From a checkpoint of a small masked image model.
Model: encoder arch vit, encoder patch size [4, 4], encoder layers 10, decoder width 256, decoder layers 6.
Training: muon at rate 0.017, batches of 48.
Data: trained on capsule endoscopy frames (Kvasir-Capsule), 42238 training examples, 9.3 epochs.
Rows from block 3 of the encoder, named by matrix and row number. Rows with one number belong to one neuron. Each number is 50 + 10 x the weight over its row's rms, rounded and kept within 0 to 99. All counts start at 0. After the name is the row's rms in percent of the matrix's.
# gate: MLP gate (encoder.blocks.3.mlp.gate.weight, 384x192), inputs 0-191
# fc1: MLP up (encoder.blocks.3.mlp.fc1.weight, 384x192), inputs 0-191
# fc2: MLP down (encoder.blocks.3.mlp.fc2.weight, 192x384, transposed), outputs 0-191
gate.45 101:37 51 47 59 46 53 48 70 47 47 47 64 58 32 49 56 46 60 50 49 44 56 47 54 25 42 44 48 44 65 55 38 54 49 44 60 40 46 57 32 40 47 46 66 52 50 47 55 51 57 48 37 67 48 54 59 61 73 53 53 46 50 34 53 40 46 44 50 52 70 58 56 67 37 48 54 54 60 48 50 58 48 51 51 50 45 29 36 63 60 46 64 64 62 46 50 51 52 59 44 49 63 73 49 43 47 51 25 55 47 65 62 31 36 52 47 49 65 42 53 57 56 47 49 64 28 62 77 41 31 69 33 46 50 47 44 44 50 69 43 53 50 49 42 61 47 32 48 49 29 49 52 31 56 46 52 54 50 58 50 42 48 30 73 75 46 56 42 54 39 52 50 44 55 47 55 36 49 56 38 42 66 44 36 57 50 48 36 61 55 36 48
fc1.45 109:59 50 66 47 66 56 54 75 49 53 70 47 59 47 55 59 50 64 40 43 47 43 35 68 36 47 50 47 28 57 57 46 61 55 57 33 63 54 52 58 40 48 50 45 54 48 43 33 50 55 43 49 58 46 49 73 53 47 60 51 46 47 51 50 48 54 58 47 39 63 33 42 56 41 56 31 39 49 61 48 53 53 50 55 31 61 45 41 77 46 44 53 46 53 58 62 46 40 60 70 55 59 55 58 45 36 62 38 47 53 63 52 43 37 53 43 44 54 51 47 42 65 56 60 49 51 54 66 43 35 57 46 43 56 46 34 46 56 62 57 71 42 50 61 64 45 38 48 45 58 69 42 34 51 30 36 52 66 48 55 32 40 39 58 67 67 48 30 56 41 34 59 40 33 42 48 29 57 31 38 49 50 43 52 47 37 42 49 64 47 41 59
fc2.45 102:68 43 55 55 40 38 36 69 53 50 59 53 52 47 68 57 51 60 49 41 45 40 37 44 62 47 42 36 36 50 52 45 70 56 41 33 53 59 52 49 45 34 40 42 78 51 44 62 52 61 50 43 58 45 60 48 51 38 65 50 38 55 45 51 50 46 51 42 51 64 28 54 31 72 42 45 37 53 65 44 54 54 65 43 43 57 54 44 66 49 50 62 61 58 47 61 37 41 66 51 68 50 45 49 39 27 60 54 49 54 52 42 43 48 54 42 57 47 54 50 42 62 66 71 55 52 41 43 47 72 39 61 46 48 45 26 42 66 53 47 54 50 58 59 57 54 41 40 44 64 51 60 50 47 53 40 58 50 65 55 41 38 38 50 62 60 53 42 59 49 41 61 45 24 40 56 46 47 26 65 52 55 34 56 55 57 35 49 28 42 55 56
gate.46 087:43 76 52 42 49 46 47 42 43 38 42 42 59 39 55 60 61 37 41 57 42 56 48 55 52 62 28 31 65 55 52 63 58 54 45 49 55 52 45 52 49 41 32 44 42 51 59 43 60 53 71 60 64 48 36 51 45 65 48 51 49 39 53 47 28 33 63 69 46 46 57 61 49 42 71 29 60 50 33 36 51 39 53 57 14 71 48 63 60 46 43 43 41 53 41 49 62 55 48 52 25 45 56 57 59 56 59 60 44 48 48 49 46 47 64 50 35 46 45 57 34 49 57 61 62 54 48 46 54 48 47 55 48 50 57 36 45 28 53 64 50 48 64 36 54 47 44 73 32 60 43 51 45 57 45 59 37 54 60 45 58 56 54 39 54 52 59 50 61 51 59 33 64 52 45 68 66 56 52 52 37 56 44 55 55 69 55 46 44 51 40 44
fc1.46 082:57 52 55 53 41 47 29 66 64 61 48 30 50 46 39 34 40 40 42 45 50 45 65 41 51 54 59 61 44 71 45 68 53 36 50 73 48 51 71 71 50 54 58 61 49 56 67 50 46 35 38 53 65 38 60 44 77 61 49 56 66 44 59 47 61 58 57 47 54 29 52 48 37 44 50 58 47 43 53 50 48 39 48 32 50 46 52 39 59 52 42 48 49 45 55 46 35 62 59 72 52 55 55 58 39 71 59 61 50 43 48 40 49 43 41 51 45 48 49 64 58 47 51 40 35 36 41 54 66 45 49 57 40 42 46 48 46 54 52 51 56 59 65 50 40 44 51 38 40 55 23 51 55 47 36 54 32 53 34 35 50 37 37 51 62 67 47 69 49 44 67 40 30 46 58 48 58 44 47 52 50 38 46 45 41 44 59 41 72 59 49 41
fc2.46 087:54 69 49 39 47 51 44 62 27 43 56 43 58 49 67 33 22 46 56 34 54 45 46 52 67 58 53 41 48 51 37 40 49 51 46 63 40 43 69 68 56 60 56 62 63 30 71 29 53 33 41 57 49 56 60 69 69 39 52 49 59 47 52 71 31 45 58 41 58 66 48 33 33 55 51 47 51 51 60 44 49 39 50 47 43 51 58 53 44 54 49 53 54 46 40 42 56 54 37 49 83 49 32 38 57 45 61 57 51 59 69 45 46 54 57 52 60 62 64 59 61 51 35 53 42 60 65 46 36 45 59 53 57 32 62 61 62 53 50 32 60 38 40 55 41 53 47 39 38 49 44 45 63 53 45 66 57 38 47 42 47 51 52 47 48 35 47 44 55 40 45 46 43 48 58 41 57 50 59 39 60 31 50 50 41 56 41 54 55 55 48 45
gate.47 101:62 62 46 51 45 75 51 63 52 57 41 73 39 52 40 32 55 48 42 54 50 38 42 53 49 62 57 61 55 58 32 52 49 46 48 48 31 40 58 51 45 52 62 53 25 50 68 44 46 22 52 45 48 66 36 53 59 63 47 62 58 35 50 39 44 43 53 53 51 52 54 65 51 39 43 49 27 53 57 67 50 40 51 56 49 56 36 56 55 60 48 41 47 36 57 78 51 45 29 54 27 59 50 64 41 69 39 44 42 53 32 50 49 46 43 42 46 57 57 41 62 48 64 68 73 54 57 26 45 56 50 41 64 50 51 68 45 55 60 50 47 47 48 66 42 52 42 54 44 50 50 41 43 42 63 58 47 40 60 42 25 48 55 49 62 37 48 50 49 56 47 56 58 52 54 47 55 60 44 51 34 42 63 44 57 61 53 44 31 52 48 57
fc1.47 086:47 46 42 42 49 48 48 52 53 54 40 55 53 57 59 57 64 44 38 40 42 59 51 45 44 59 53 33 52 49 54 55 46 49 50 61 54 62 47 32 49 57 56 41 59 51 57 28 54 49 61 42 54 40 41 32 50 60 50 34 47 62 25 58 55 60 50 24 47 57 37 39 55 52 41 48 37 62 43 51 59 69 55 31 62 50 38 36 45 57 47 48 45 28 53 51 46 44 56 44 39 50 53 37 45 53 56 47 55 64 29 45 43 52 52 66 54 36 79 48 51 40 60 38 45 54 48 55 53 61 53 44 63 49 55 38 60 45 59 62 71 65 56 35 51 42 43 51 58 49 30 55 55 43 41 63 36 68 65 58 56 33 42 50 65 55 52 34 45 61 66 66 59 40 36 58 46 30 39 67 58 58 41 70 47 60 54 43 67 43 45 66
fc2.47 093:61 40 48 57 62 55 57 28 36 48 67 58 33 60 44 51 47 50 43 34 36 52 46 52 41 45 61 45 60 60 52 42 67 48 46 34 62 71 41 43 48 58 47 56 50 32 54 47 49 33 58 56 57 48 35 53 56 50 64 56 61 45 49 52 46 53 47 37 38 36 55 49 50 50 28 45 39 54 48 49 55 60 61 52 67 60 45 53 55 68 32 28 73 52 71 57 50 53 52 59 47 35 40 61 26 46 48 47 60 46 45 45 39 43 44 48 42 49 63 69 41 43 45 39 27 65 42 50 53 60 48 49 63 54 81 45 67 47 38 48 40 61 56 52 51 40 57 43 52 55 60 49 65 35 45 51 53 52 49 62 59 48 44 40 58 26 48 62 59 52 64 49 46 49 45 56 63 55 33 33 40 51 45 57 35 51 46 61 64 50 40 57
gate.48 104:63 63 36 57 24 58 66 33 52 49 42 59 53 47 32 40 53 41 32 41 45 51 63 53 48 45 49 59 32 56 63 63 41 36 31 46 58 61 49 53 41 50 49 59 61 59 49 49 41 63 59 56 56 62 57 36 45 30 45 60 55 34 67 41 64 41 34 55 41 49 50 62 46 35 51 47 39 44 67 57 56 56 53 54 50 54 49 53 32 64 37 61 48 48 37 45 50 53 57 37 51 33 55 52 35 51 34 48 47 61 50 53 41 63 64 48 46 43 54 55 61 47 54 52 55 64 34 51 49 71 42 48 41 44 42 64 52 55 59 59 41 54 41 49 30 50 40 44 46 29 54 45 50 56 63 63 53 51 53 49 46 50 66 27 56 22 53 39 66 59 65 50 47 54 35 64 55 52 47 69 45 55 55 54 52 50 77 43 47 61 51 60
fc1.48 107:54 53 55 49 65 55 58 71 40 64 49 48 64 60 68 55 46 60 58 46 51 49 56 59 43 48 61 23 63 32 47 38 59 53 48 68 47 28 57 58 52 45 52 50 46 45 55 49 63 44 36 61 64 35 61 71 54 66 48 30 53 45 35 47 47 47 58 58 42 35 49 47 41 47 43 55 55 44 49 50 53 44 45 34 49 47 57 45 65 50 46 60 45 33 38 72 48 40 45 59 58 51 46 33 53 60 55 47 67 43 56 47 55 34 41 40 61 58 55 47 50 49 41 52 48 47 61 53 64 29 36 59 62 30 77 45 44 53 41 44 56 33 60 57 59 37 43 38 41 52 57 48 61 44 33 40 70 61 51 37 54 60 36 43 43 63 42 48 42 52 51 65 59 49 61 36 37 34 54 50 57 64 45 50 46 40 28 50 55 42 60 52
fc2.48 101:51 57 49 46 60 53 37 68 58 44 58 33 66 47 79 71 42 35 43 50 31 72 64 50 62 54 53 39 48 40 58 46 69 61 50 43 44 47 59 44 55 56 38 61 37 43 58 37 66 59 39 51 45 67 46 54 61 41 47 56 55 54 32 58 41 67 64 52 58 48 30 66 41 50 36 56 60 60 51 29 60 40 44 42 60 48 53 47 57 61 58 52 37 53 49 59 47 40 59 51 38 67 44 42 64 42 55 65 54 46 49 35 35 46 47 57 49 52 52 65 50 70 49 51 51 43 61 45 51 46 52 60 53 42 59 46 40 48 46 53 49 51 44 37 58 36 45 54 42 42 36 55 64 37 23 39 45 49 49 60 52 59 66 48 44 47 55 55 41 47 44 60 47 49 51 28 54 54 44 44 44 46 74 48 55 55 30 51 56 34 45 30
gate.49 113:54 38 60 54 48 59 60 51 32 41 37 49 54 48 64 44 55 11 58 68 61 60 41 38 47 52 61 43 50 60 63 43 48 60 40 50 58 47 38 46 49 50 44 53 32 59 45 58 71 54 56 59 33 76 48 45 36 46 41 33 67 56 46 32 46 63 34 55 51 41 38 51 30 67 57 54 60 48 34 40 61 39 55 58 49 58 53 51 58 42 37 72 41 49 60 56 51 54 53 56 58 57 49 62 56 61 39 56 63 46 58 54 43 62 59 48 46 59 39 56 48 43 48 58 44 52 46 24 41 50 70 45 50 41 54 40 38 53 63 67 46 66 51 59 46 53 48 57 59 43 47 38 49 53 38 53 41 58 51 45 60 46 39 55 67 52 58 35 39 58 60 54 49 44 55 42 40 58 46 45 67 51 44 66 56 59 40 30 43 37 32 42
fc1.49 095:45 50 51 49 57 50 64 51 60 48 48 77 59 40 63 36 67 24 64 64 48 60 43 61 52 54 56 36 42 48 59 49 57 40 47 43 57 52 38 52 50 35 46 61 54 48 67 44 65 60 33 57 41 74 36 47 37 51 44 31 58 51 44 44 53 64 53 50 60 43 51 38 42 57 52 50 55 25 33 45 73 48 57 57 62 36 57 47 56 59 36 59 47 54 52 59 57 40 68 63 49 42 45 38 48 65 44 49 63 36 58 51 46 59 48 61 69 47 57 52 38 49 45 52 57 51 47 37 29 48 62 20 44 42 46 51 36 43 60 61 45 50 61 47 47 31 60 41 64 63 49 40 66 59 47 53 50 59 55 65 46 61 40 44 48 41 46 49 35 54 45 39 43 45 58 64 32 42 43 57 58 51 47 64 44 39 44 51 56 37 35 40
fc2.49 108:48 65 54 53 46 62 37 37 67 60 55 57 65 54 46 36 31 58 57 35 48 43 56 63 48 59 35 50 45 48 60 50 71 39 47 50 60 32 37 60 48 54 43 61 46 43 52 51 31 45 65 39 59 45 71 53 58 53 53 46 47 54 38 43 58 38 55 54 56 62 50 39 47 60 33 48 55 55 42 40 59 46 45 59 73 44 48 54 59 62 49 48 58 71 50 41 42 49 57 55 40 57 55 40 45 44 71 52 48 45 26 34 55 46 41 53 55 33 52 52 61 61 46 42 53 53 52 54 59 60 55 41 31 39 51 54 53 32 34 58 53 45 60 35 33 61 52 49 48 57 52 66 71 49 48 52 54 39 26 52 39 58 42 43 33 31 59 57 57 35 29 49 54 45 67 44 39 40 32 63 62 56 45 46 52 69 51 54 48 61 62 49
gate.50 090:78 44 47 76 46 39 45 48 47 46 30 53 45 50 58 56 65 55 59 64 41 48 51 49 41 52 56 27 32 31 57 44 69 59 40 66 74 61 49 33 46 33 58 47 28 33 64 52 45 58 47 52 48 56 47 40 51 62 50 59 55 50 38 49 48 52 41 54 51 47 35 58 56 48 47 57 51 45 59 48 61 42 52 30 52 46 46 36 59 63 52 51 56 58 63 53 30 46 56 23 60 39 52 70 56 45 42 50 74 50 45 50 58 47 38 65 61 59 35 60 54 47 50 38 52 31 49 66 70 40 54 50 50 43 54 45 57 64 60 47 42 40 57 51 53 47 44 39 56 41 55 47 47 49 49 54 71 50 55 50 52 40 51 60 54 39 48 45 50 65 48 57 48 42 42 54 50 51 63 44 34 42 50 42 42 31 72 58 41 67 54 52
fc1.50 095:30 59 60 55 38 46 43 62 45 39 38 46 64 52 67 53 59 58 48 49 27 15 51 37 32 52 62 43 56 53 53 50 54 41 58 46 64 58 34 67 54 37 58 37 45 53 54 31 41 49 53 46 42 64 62 55 58 45 43 56 51 32 41 53 66 47 45 39 54 55 46 55 38 62 35 43 60 43 50 52 52 64 69 58 53 72 56 50 50 71 57 42 45 34 56 42 52 42 41 36 39 28 46 48 52 52 41 49 49 46 56 58 46 52 56 55 57 46 41 40 42 49 48 28 35 57 50 59 44 78 50 42 66 54 47 56 31 45 34 44 43 49 47 47 54 39 54 47 54 67 58 47 50 44 40 52 39 53 69 42 65 34 55 44 72 69 57 60 65 43 54 62 52 41 60 45 54 41 58 67 48 40 55 65 45 50 58 54 50 57 48 52
fc2.50 097:57 61 63 40 56 52 60 55 49 41 38 41 62 54 49 47 65 38 51 54 46 46 37 35 56 53 50 44 57 44 46 49 49 59 62 59 56 61 26 50 55 50 60 46 39 74 50 45 52 48 47 39 62 55 47 57 56 39 52 43 48 46 43 41 46 41 40 36 50 49 32 55 56 54 43 39 70 11 65 46 59 61 69 57 52 43 29 41 47 70 48 58 65 42 53 59 45 42 53 55 47 54 44 55 48 43 53 54 52 25 54 65 38 46 39 56 44 44 50 44 53 40 59 51 56 58 56 71 58 42 60 60 75 40 48 39 51 40 60 49 37 34 53 36 76 54 58 55 47 26 51 39 48 48 48 41 60 47 38 50 39 34 50 65 58 38 59 50 50 61 57 47 45 45 50 58 52 42 67 63 45 45 45 49 33 32 67 49 62 59 61 39
gate.51 115:46 50 55 53 43 44 61 35 52 58 45 57 64 55 42 43 68 53 57 38 44 63 55 61 54 55 39 64 46 58 48 40 43 58 59 41 49 73 70 39 54 41 60 68 56 67 46 47 63 50 56 47 45 64 32 48 27 48 53 43 57 41 44 71 53 51 43 43 54 49 48 47 49 31 45 24 50 30 50 54 46 35 41 46 40 59 35 24 37 51 45 68 37 44 66 44 31 36 42 66 46 41 45 68 56 56 51 59 60 39 73 53 31 36 55 35 40 63 41 41 56 60 40 45 41 63 68 56 55 56 67 40 45 54 53 49 48 54 58 41 56 64 48 67 48 50 47 63 63 50 49 37 33 52 65 37 61 61 54 51 59 51 50 54 54 45 43 51 48 60 54 37 45 55 51 51 53 39 37 50 51 44 55 51 42 67 50 45 58 54 41 37
fc1.51 101:57 63 41 55 48 45 34 60 46 51 57 46 53 50 50 46 48 30 53 58 47 52 37 48 57 44 68 41 54 25 40 49 39 50 52 47 45 48 35 52 44 49 50 59 48 45 58 60 25 57 46 58 37 48 55 46 65 50 45 59 54 46 62 41 56 52 63 56 50 53 43 31 55 53 40 61 58 39 50 36 43 53 44 57 64 49 62 59 50 46 45 39 72 53 30 52 55 58 67 32 57 50 54 51 60 43 72 43 52 38 37 54 62 65 59 63 47 42 61 51 48 58 65 59 68 55 54 38 29 44 79 63 52 54 34 69 41 62 47 46 41 44 52 48 29 49 54 40 47 31 60 51 59 45 51 63 48 63 41 47 37 43 35 49 40 55 60 55 44 56 45 69 53 40 29 61 32 62 43 47 47 47 46 44 55 49 63 68 51 46 26 68
fc2.51 101:62 62 45 53 61 53 28 42 58 47 50 71 49 58 47 39 72 42 49 48 55 37 43 52 51 47 47 48 46 55 66 50 52 62 59 44 49 46 51 54 54 44 47 55 49 56 56 33 73 52 61 65 41 65 48 60 46 38 33 44 74 44 64 53 53 41 60 55 57 51 23 37 40 48 49 39 52 36 46 73 71 54 49 61 52 31 56 42 30 50 54 58 34 63 40 38 46 54 55 49 49 70 50 57 60 76 42 58 41 54 39 72 37 44 44 55 57 63 48 45 52 44 44 54 54 71 55 59 42 50 50 66 51 48 42 57 34 57 57 34 48 58 42 47 54 43 49 52 65 39 54 60 30 44 36 67 59 49 28 47 50 46 35 49 52 40 45 47 35 51 46 37 50 48 54 44 50 54 46 51 28 34 51 68 39 50 54 44 48 63 41 49
gate.52 110:45 54 45 59 55 52 60 54 63 52 51 64 52 54 52 49 54 49 53 62 44 64 45 45 27 50 58 51 50 56 47 46 62 53 61 57 47 51 39 56 49 51 43 56 51 43 66 52 51 43 60 47 61 58 39 48 48 41 57 33 70 48 43 64 55 58 43 51 42 41 45 42 68 21 53 46 52 46 49 56 47 64 55 65 44 60 31 37 43 41 51 45 56 47 51 59 51 38 69 39 72 49 49 62 12 52 56 47 62 37 43 59 50 58 51 52 44 63 35 41 62 51 35 56 62 56 28 49 60 39 48 33 38 58 50 51 46 54 61 59 54 56 54 38 57 61 48 48 45 58 63 34 45 42 56 66 37 40 53 54 50 50 55 34 52 51 50 40 44 69 55 60 31 50 71 28 50 46 58 55 46 31 54 44 75 28 58 39 37 49 44 32
fc1.52 086:47 58 43 62 48 58 69 38 55 46 50 45 36 55 61 52 42 64 55 60 37 55 52 54 30 68 52 54 39 37 42 66 63 36 40 52 52 49 37 42 48 69 55 45 59 42 49 58 48 51 63 51 60 52 63 48 49 40 46 56 55 47 45 68 57 59 46 76 29 57 38 43 55 30 46 50 57 57 54 61 41 62 60 50 40 46 40 53 39 57 63 44 37 37 50 60 51 33 40 30 59 55 46 55 34 47 45 39 52 32 66 56 48 66 49 44 54 52 26 62 53 61 32 69 54 52 30 75 48 49 47 41 40 58 34 47 53 43 46 56 39 64 67 38 49 46 53 58 51 56 53 60 56 37 41 50 52 51 47 61 37 63 66 51 51 50 60 43 45 45 45 57 45 50 65 28 46 30 51 45 61 42 48 57 66 47 67 52 36 49 51 37
fc2.52 101:48 54 38 37 46 52 37 65 51 35 43 52 51 62 48 40 64 53 56 54 38 52 57 45 59 47 50 44 36 60 56 49 55 43 66 49 51 55 38 61 54 54 38 55 31 48 52 47 34 34 51 56 65 53 48 58 58 48 26 39 62 38 47 43 73 58 43 44 47 60 42 37 61 37 43 44 68 49 63 66 68 51 55 52 49 60 39 41 44 59 53 74 53 41 52 56 56 44 64 36 46 62 42 44 38 32 55 52 56 62 41 42 54 42 36 52 37 51 62 61 37 57 45 46 78 35 36 70 67 63 42 51 56 62 52 40 46 47 47 46 51 54 48 36 64 63 40 54 35 44 57 45 34 40 59 39 44 40 60 33 56 55 58 51 41 53 48 43 37 62 65 56 48 47 60 53 46 45 58 49 54 27 63 47 50 50 73 42 71 48 56 34
gate.53 099:36 57 54 35 51 41 54 36 61 44 49 55 51 50 54 61 48 51 59 68 42 58 41 41 53 43 53 52 53 44 50 41 51 42 54 57 40 47 42 40 57 52 33 55 58 49 62 70 65 62 47 53 57 40 40 70 56 57 21 36 40 51 42 48 41 50 39 47 62 56 62 37 35 42 44 46 39 32 64 34 64 61 80 69 48 41 50 57 71 63 37 40 40 55 36 61 67 51 44 57 44 37 58 53 67 32 41 65 30 62 40 73 60 60 53 41 54 50 50 40 48 55 47 51 49 26 54 38 57 48 51 55 49 42 55 46 52 55 39 58 57 56 45 46 63 50 48 42 41 62 46 41 45 27 42 63 44 49 45 46 52 53 53 59 47 46 61 42 38 55 45 47 59 43 50 47 51 48 65 65 52 61 60 59 43 66 43 56 62 53 47 22
fc1.53 091:61 45 48 67 52 50 42 41 53 43 44 45 53 43 56 53 50 67 52 40 61 46 65 38 25 39 59 59 63 52 67 29 65 54 39 55 55 62 42 60 50 41 77 45 59 44 54 60 58 35 59 40 42 53 76 39 58 53 51 52 54 40 44 50 27 28 38 56 58 44 50 51 54 60 54 46 52 38 44 49 63 40 40 40 53 55 44 51 28 49 62 48 50 48 51 38 44 67 35 55 46 60 61 42 60 62 57 56 39 51 56 53 48 44 43 59 41 48 52 62 57 30 48 44 34 55 44 55 31 59 52 48 43 40 42 49 58 59 64 51 58 50 49 53 35 55 47 52 70 43 57 53 39 64 66 42 54 52 49 49 42 45 47 65 54 54 39 51 54 45 52 26 71 56 60 61 49 55 21 40 39 42 44 64 48 59 50 37 60 26 65 52
fc2.53 091:49 61 60 53 44 37 58 33 44 55 50 39 46 55 68 47 50 49 51 42 52 52 61 56 37 37 66 60 47 53 52 46 32 47 46 42 47 58 49 56 49 47 53 39 50 44 44 71 46 56 42 66 25 63 64 61 61 65 76 62 55 71 52 72 47 47 53 48 51 41 39 39 53 47 64 42 47 60 34 41 46 40 44 51 45 64 45 60 44 38 53 33 58 56 49 37 46 43 30 59 29 53 48 52 45 62 38 46 52 34 42 48 36 50 47 54 47 66 48 62 53 47 39 62 48 57 51 65 47 51 59 50 60 57 31 53 43 35 61 48 45 53 44 44 48 64 52 65 51 57 44 55 48 64 69 49 64 43 43 53 57 41 55 40 45 47 31 65 70 44 50 48 60 52 39 63 52 38 16 38 29 47 41 60 40 58 56 63 58 46 56 56
gate.54 102:57 39 47 45 48 30 53 77 25 44 64 56 56 41 25 48 48 54 49 43 38 62 44 64 56 51 52 71 55 50 28 43 37 39 55 64 38 48 51 56 50 43 24 50 51 52 61 61 62 61 40 47 49 63 44 48 66 66 46 57 49 45 53 45 43 56 54 60 42 51 46 38 35 58 53 47 48 61 34 66 43 82 47 48 37 52 54 44 49 46 44 50 38 54 41 38 49 48 53 55 58 54 57 40 36 40 61 52 51 26 42 57 54 41 59 51 42 66 64 35 47 43 35 52 48 46 52 53 51 57 53 49 47 63 61 56 45 60 59 45 51 73 54 45 48 52 56 51 39 47 42 38 47 51 64 51 58 54 47 47 35 53 55 70 43 45 41 40 67 44 37 42 37 41 44 53 54 55 47 43 60 50 58 71 37 34 66 52 61 63 35 70
fc1.54 094:63 43 44 46 61 41 45 32 46 55 49 53 59 51 46 42 47 38 39 57 57 46 67 43 54 50 63 48 56 63 59 41 52 46 49 33 56 46 54 56 49 48 50 43 23 54 50 64 54 51 26 56 51 57 57 76 51 37 74 45 51 37 39 31 49 57 48 47 53 43 65 33 57 34 35 47 59 49 40 41 62 59 59 50 58 56 46 67 54 53 51 46 73 57 49 46 46 62 38 40 62 55 49 31 41 39 29 58 49 52 64 39 47 39 52 61 35 72 73 52 50 49 52 53 33 54 48 47 45 54 45 45 53 43 54 59 53 59 64 54 32 50 49 49 58 63 38 43 43 47 65 48 43 50 40 41 40 60 64 47 55 35 67 39 45 43 50 53 58 64 67 46 36 64 67 44 47 30 49 32 65 40 55 43 50 51 52 64 57 69 53 38
fc2.54 099:46 37 66 49 59 61 60 48 55 58 42 43 47 46 39 48 58 59 48 60 50 38 48 49 46 58 55 46 73 42 39 60 63 59 62 43 33 47 36 51 52 47 45 70 46 62 48 50 56 60 50 39 39 64 46 53 62 38 35 47 26 48 50 51 56 50 45 55 43 49 54 40 20 51 46 39 46 47 46 43 57 63 40 44 53 59 46 62 46 40 43 53 67 44 53 39 46 51 50 58 60 30 55 38 50 65 63 52 48 45 32 58 45 39 67 51 44 44 51 35 49 67 47 56 59 40 54 66 53 37 45 45 28 36 48 76 64 60 53 34 70 71 57 42 56 45 38 52 38 47 40 61 50 35 53 48 57 59 43 61 32 52 43 42 51 52 33 28 54 59 46 63 42 54 48 50 66 60 56 47 53 49 55 61 41 52 56 74 37 58 36 65
gate.55 102:57 39 57 54 54 39 45 58 58 39 51 37 46 63 56 63 47 43 43 51 49 51 46 45 43 40 47 40 36 67 50 54 49 56 64 52 60 46 37 53 50 42 46 50 61 44 59 73 41 35 52 53 51 71 52 65 48 39 32 51 44 27 37 46 51 67 50 65 45 37 48 47 61 47 45 42 60 34 46 47 71 56 62 42 54 61 45 75 42 45 41 57 48 46 66 49 66 47 72 51 43 40 49 57 62 60 58 54 57 36 66 69 47 54 41 40 42 61 46 55 61 45 45 55 60 47 59 50 41 59 54 48 57 48 34 69 48 50 54 56 52 42 42 34 48 48 34 58 46 43 53 33 43 51 39 39 43 36 52 36 53 67 47 50 67 64 47 31 62 50 45 34 47 61 29 53 31 42 46 57 42 44 56 56 34 31 57 52 65 66 51 74
fc1.55 095:58 41 49 38 48 60 61 49 57 53 42 35 41 66 58 60 47 62 39 36 40 64 51 53 41 47 52 35 56 53 67 55 63 49 47 38 55 50 53 52 53 43 55 47 48 45 45 67 48 46 42 33 35 71 57 66 55 52 53 61 46 46 36 58 49 55 53 44 36 35 55 49 64 31 33 53 65 46 56 59 57 53 52 46 48 73 53 85 48 39 52 56 41 37 58 44 55 44 55 66 41 65 45 63 49 60 36 61 62 34 62 64 46 61 53 32 52 49 49 51 58 61 67 52 52 52 58 58 60 41 47 49 59 45 52 63 24 46 44 46 43 39 52 46 43 43 46 52 31 60 57 44 47 56 54 41 46 44 54 43 66 29 50 63 59 49 44 63 51 55 51 33 44 55 35 49 41 34 56 55 31 42 40 65 46 25 45 43 47 47 35 70
fc2.55 102:62 55 38 61 45 40 48 72 58 47 44 54 51 59 64 55 65 47 41 42 44 45 58 66 41 57 55 43 51 48 46 58 50 55 41 46 39 42 41 54 64 38 54 53 56 51 43 56 44 49 56 45 72 66 42 64 59 41 35 61 61 61 38 47 64 41 59 42 60 37 33 41 66 37 60 48 46 50 34 61 71 49 47 61 56 64 39 65 40 34 39 49 64 50 68 50 62 46 73 51 39 54 47 44 69 39 43 45 57 52 50 59 37 49 43 39 43 55 34 57 32 49 65 51 47 67 55 40 51 42 43 53 62 41 57 63 29 45 59 62 52 44 46 40 64 38 38 55 55 26 43 44 48 46 51 47 43 42 52 40 55 44 50 65 64 57 55 48 36 72 57 41 34 60 45 53 51 47 53 48 52 56 42 58 20 40 49 54 40 45 35 64
gate.56 109:40 67 32 47 48 53 61 53 40 57 39 54 54 48 37 42 62 28 30 50 59 50 53 42 49 59 49 44 56 46 43 52 49 62 36 66 44 51 49 49 36 50 59 50 40 42 46 42 54 43 57 41 54 44 33 39 35 33 59 50 40 46 66 32 58 47 52 50 48 48 39 72 48 33 57 61 55 37 47 74 73 45 59 60 59 58 61 47 62 40 49 51 45 43 43 52 38 47 39 66 46 41 53 60 56 66 46 42 52 49 49 61 40 56 73 56 34 53 72 41 43 57 50 52 28 34 57 34 41 58 37 80 51 53 46 55 42 49 56 50 60 44 58 56 41 59 43 55 67 58 55 41 46 53 72 31 42 55 51 59 52 49 50 50 67 49 43 43 52 48 66 30 53 37 51 52 53 54 48 58 50 28 69 58 44 52 46 50 55 50 50 70
fc1.56 094:44 63 36 50 57 42 55 53 66 41 40 51 31 54 57 46 56 51 43 61 43 48 56 63 50 32 40 38 56 55 76 64 66 44 62 43 50 53 42 38 50 70 65 34 44 61 66 42 48 51 45 58 59 47 50 56 48 40 36 47 36 72 62 51 49 46 58 70 58 52 58 54 42 57 42 41 46 54 40 41 73 46 51 52 63 52 34 56 32 76 37 33 42 70 63 60 55 41 50 52 59 40 37 45 35 46 48 49 50 45 48 41 51 49 45 61 55 59 39 58 57 44 39 36 52 39 54 53 27 47 44 50 30 52 58 59 50 47 38 64 45 29 62 42 53 56 75 42 50 52 48 62 53 40 45 46 52 46 55 46 47 33 49 53 39 48 56 46 64 40 65 55 53 56 47 58 54 32 37 55 65 50 58 43 52 70 45 49 36 50 71 41
fc2.56 101:60 74 59 44 38 60 49 62 65 56 68 44 59 46 41 74 54 69 60 52 44 50 50 53 44 42 37 40 61 58 47 48 38 42 36 47 55 15 56 48 29 46 53 49 48 39 41 64 53 54 61 38 50 27 31 53 61 34 51 52 49 39 68 62 64 53 38 65 55 43 35 47 64 54 63 36 58 52 50 56 39 51 41 69 54 64 52 47 56 52 42 48 47 59 53 68 43 61 64 52 60 48 32 42 44 54 51 49 52 58 57 34 43 50 57 56 51 49 44 53 58 51 36 53 60 51 37 43 67 37 60 57 56 62 47 41 65 46 54 67 32 43 49 41 59 49 57 45 40 54 39 33 51 44 56 57 33 54 45 42 41 51 46 59 43 39 47 36 52 48 57 61 70 63 41 38 61 66 44 57 48 52 36 39 60 51 54 49 52 42 32 43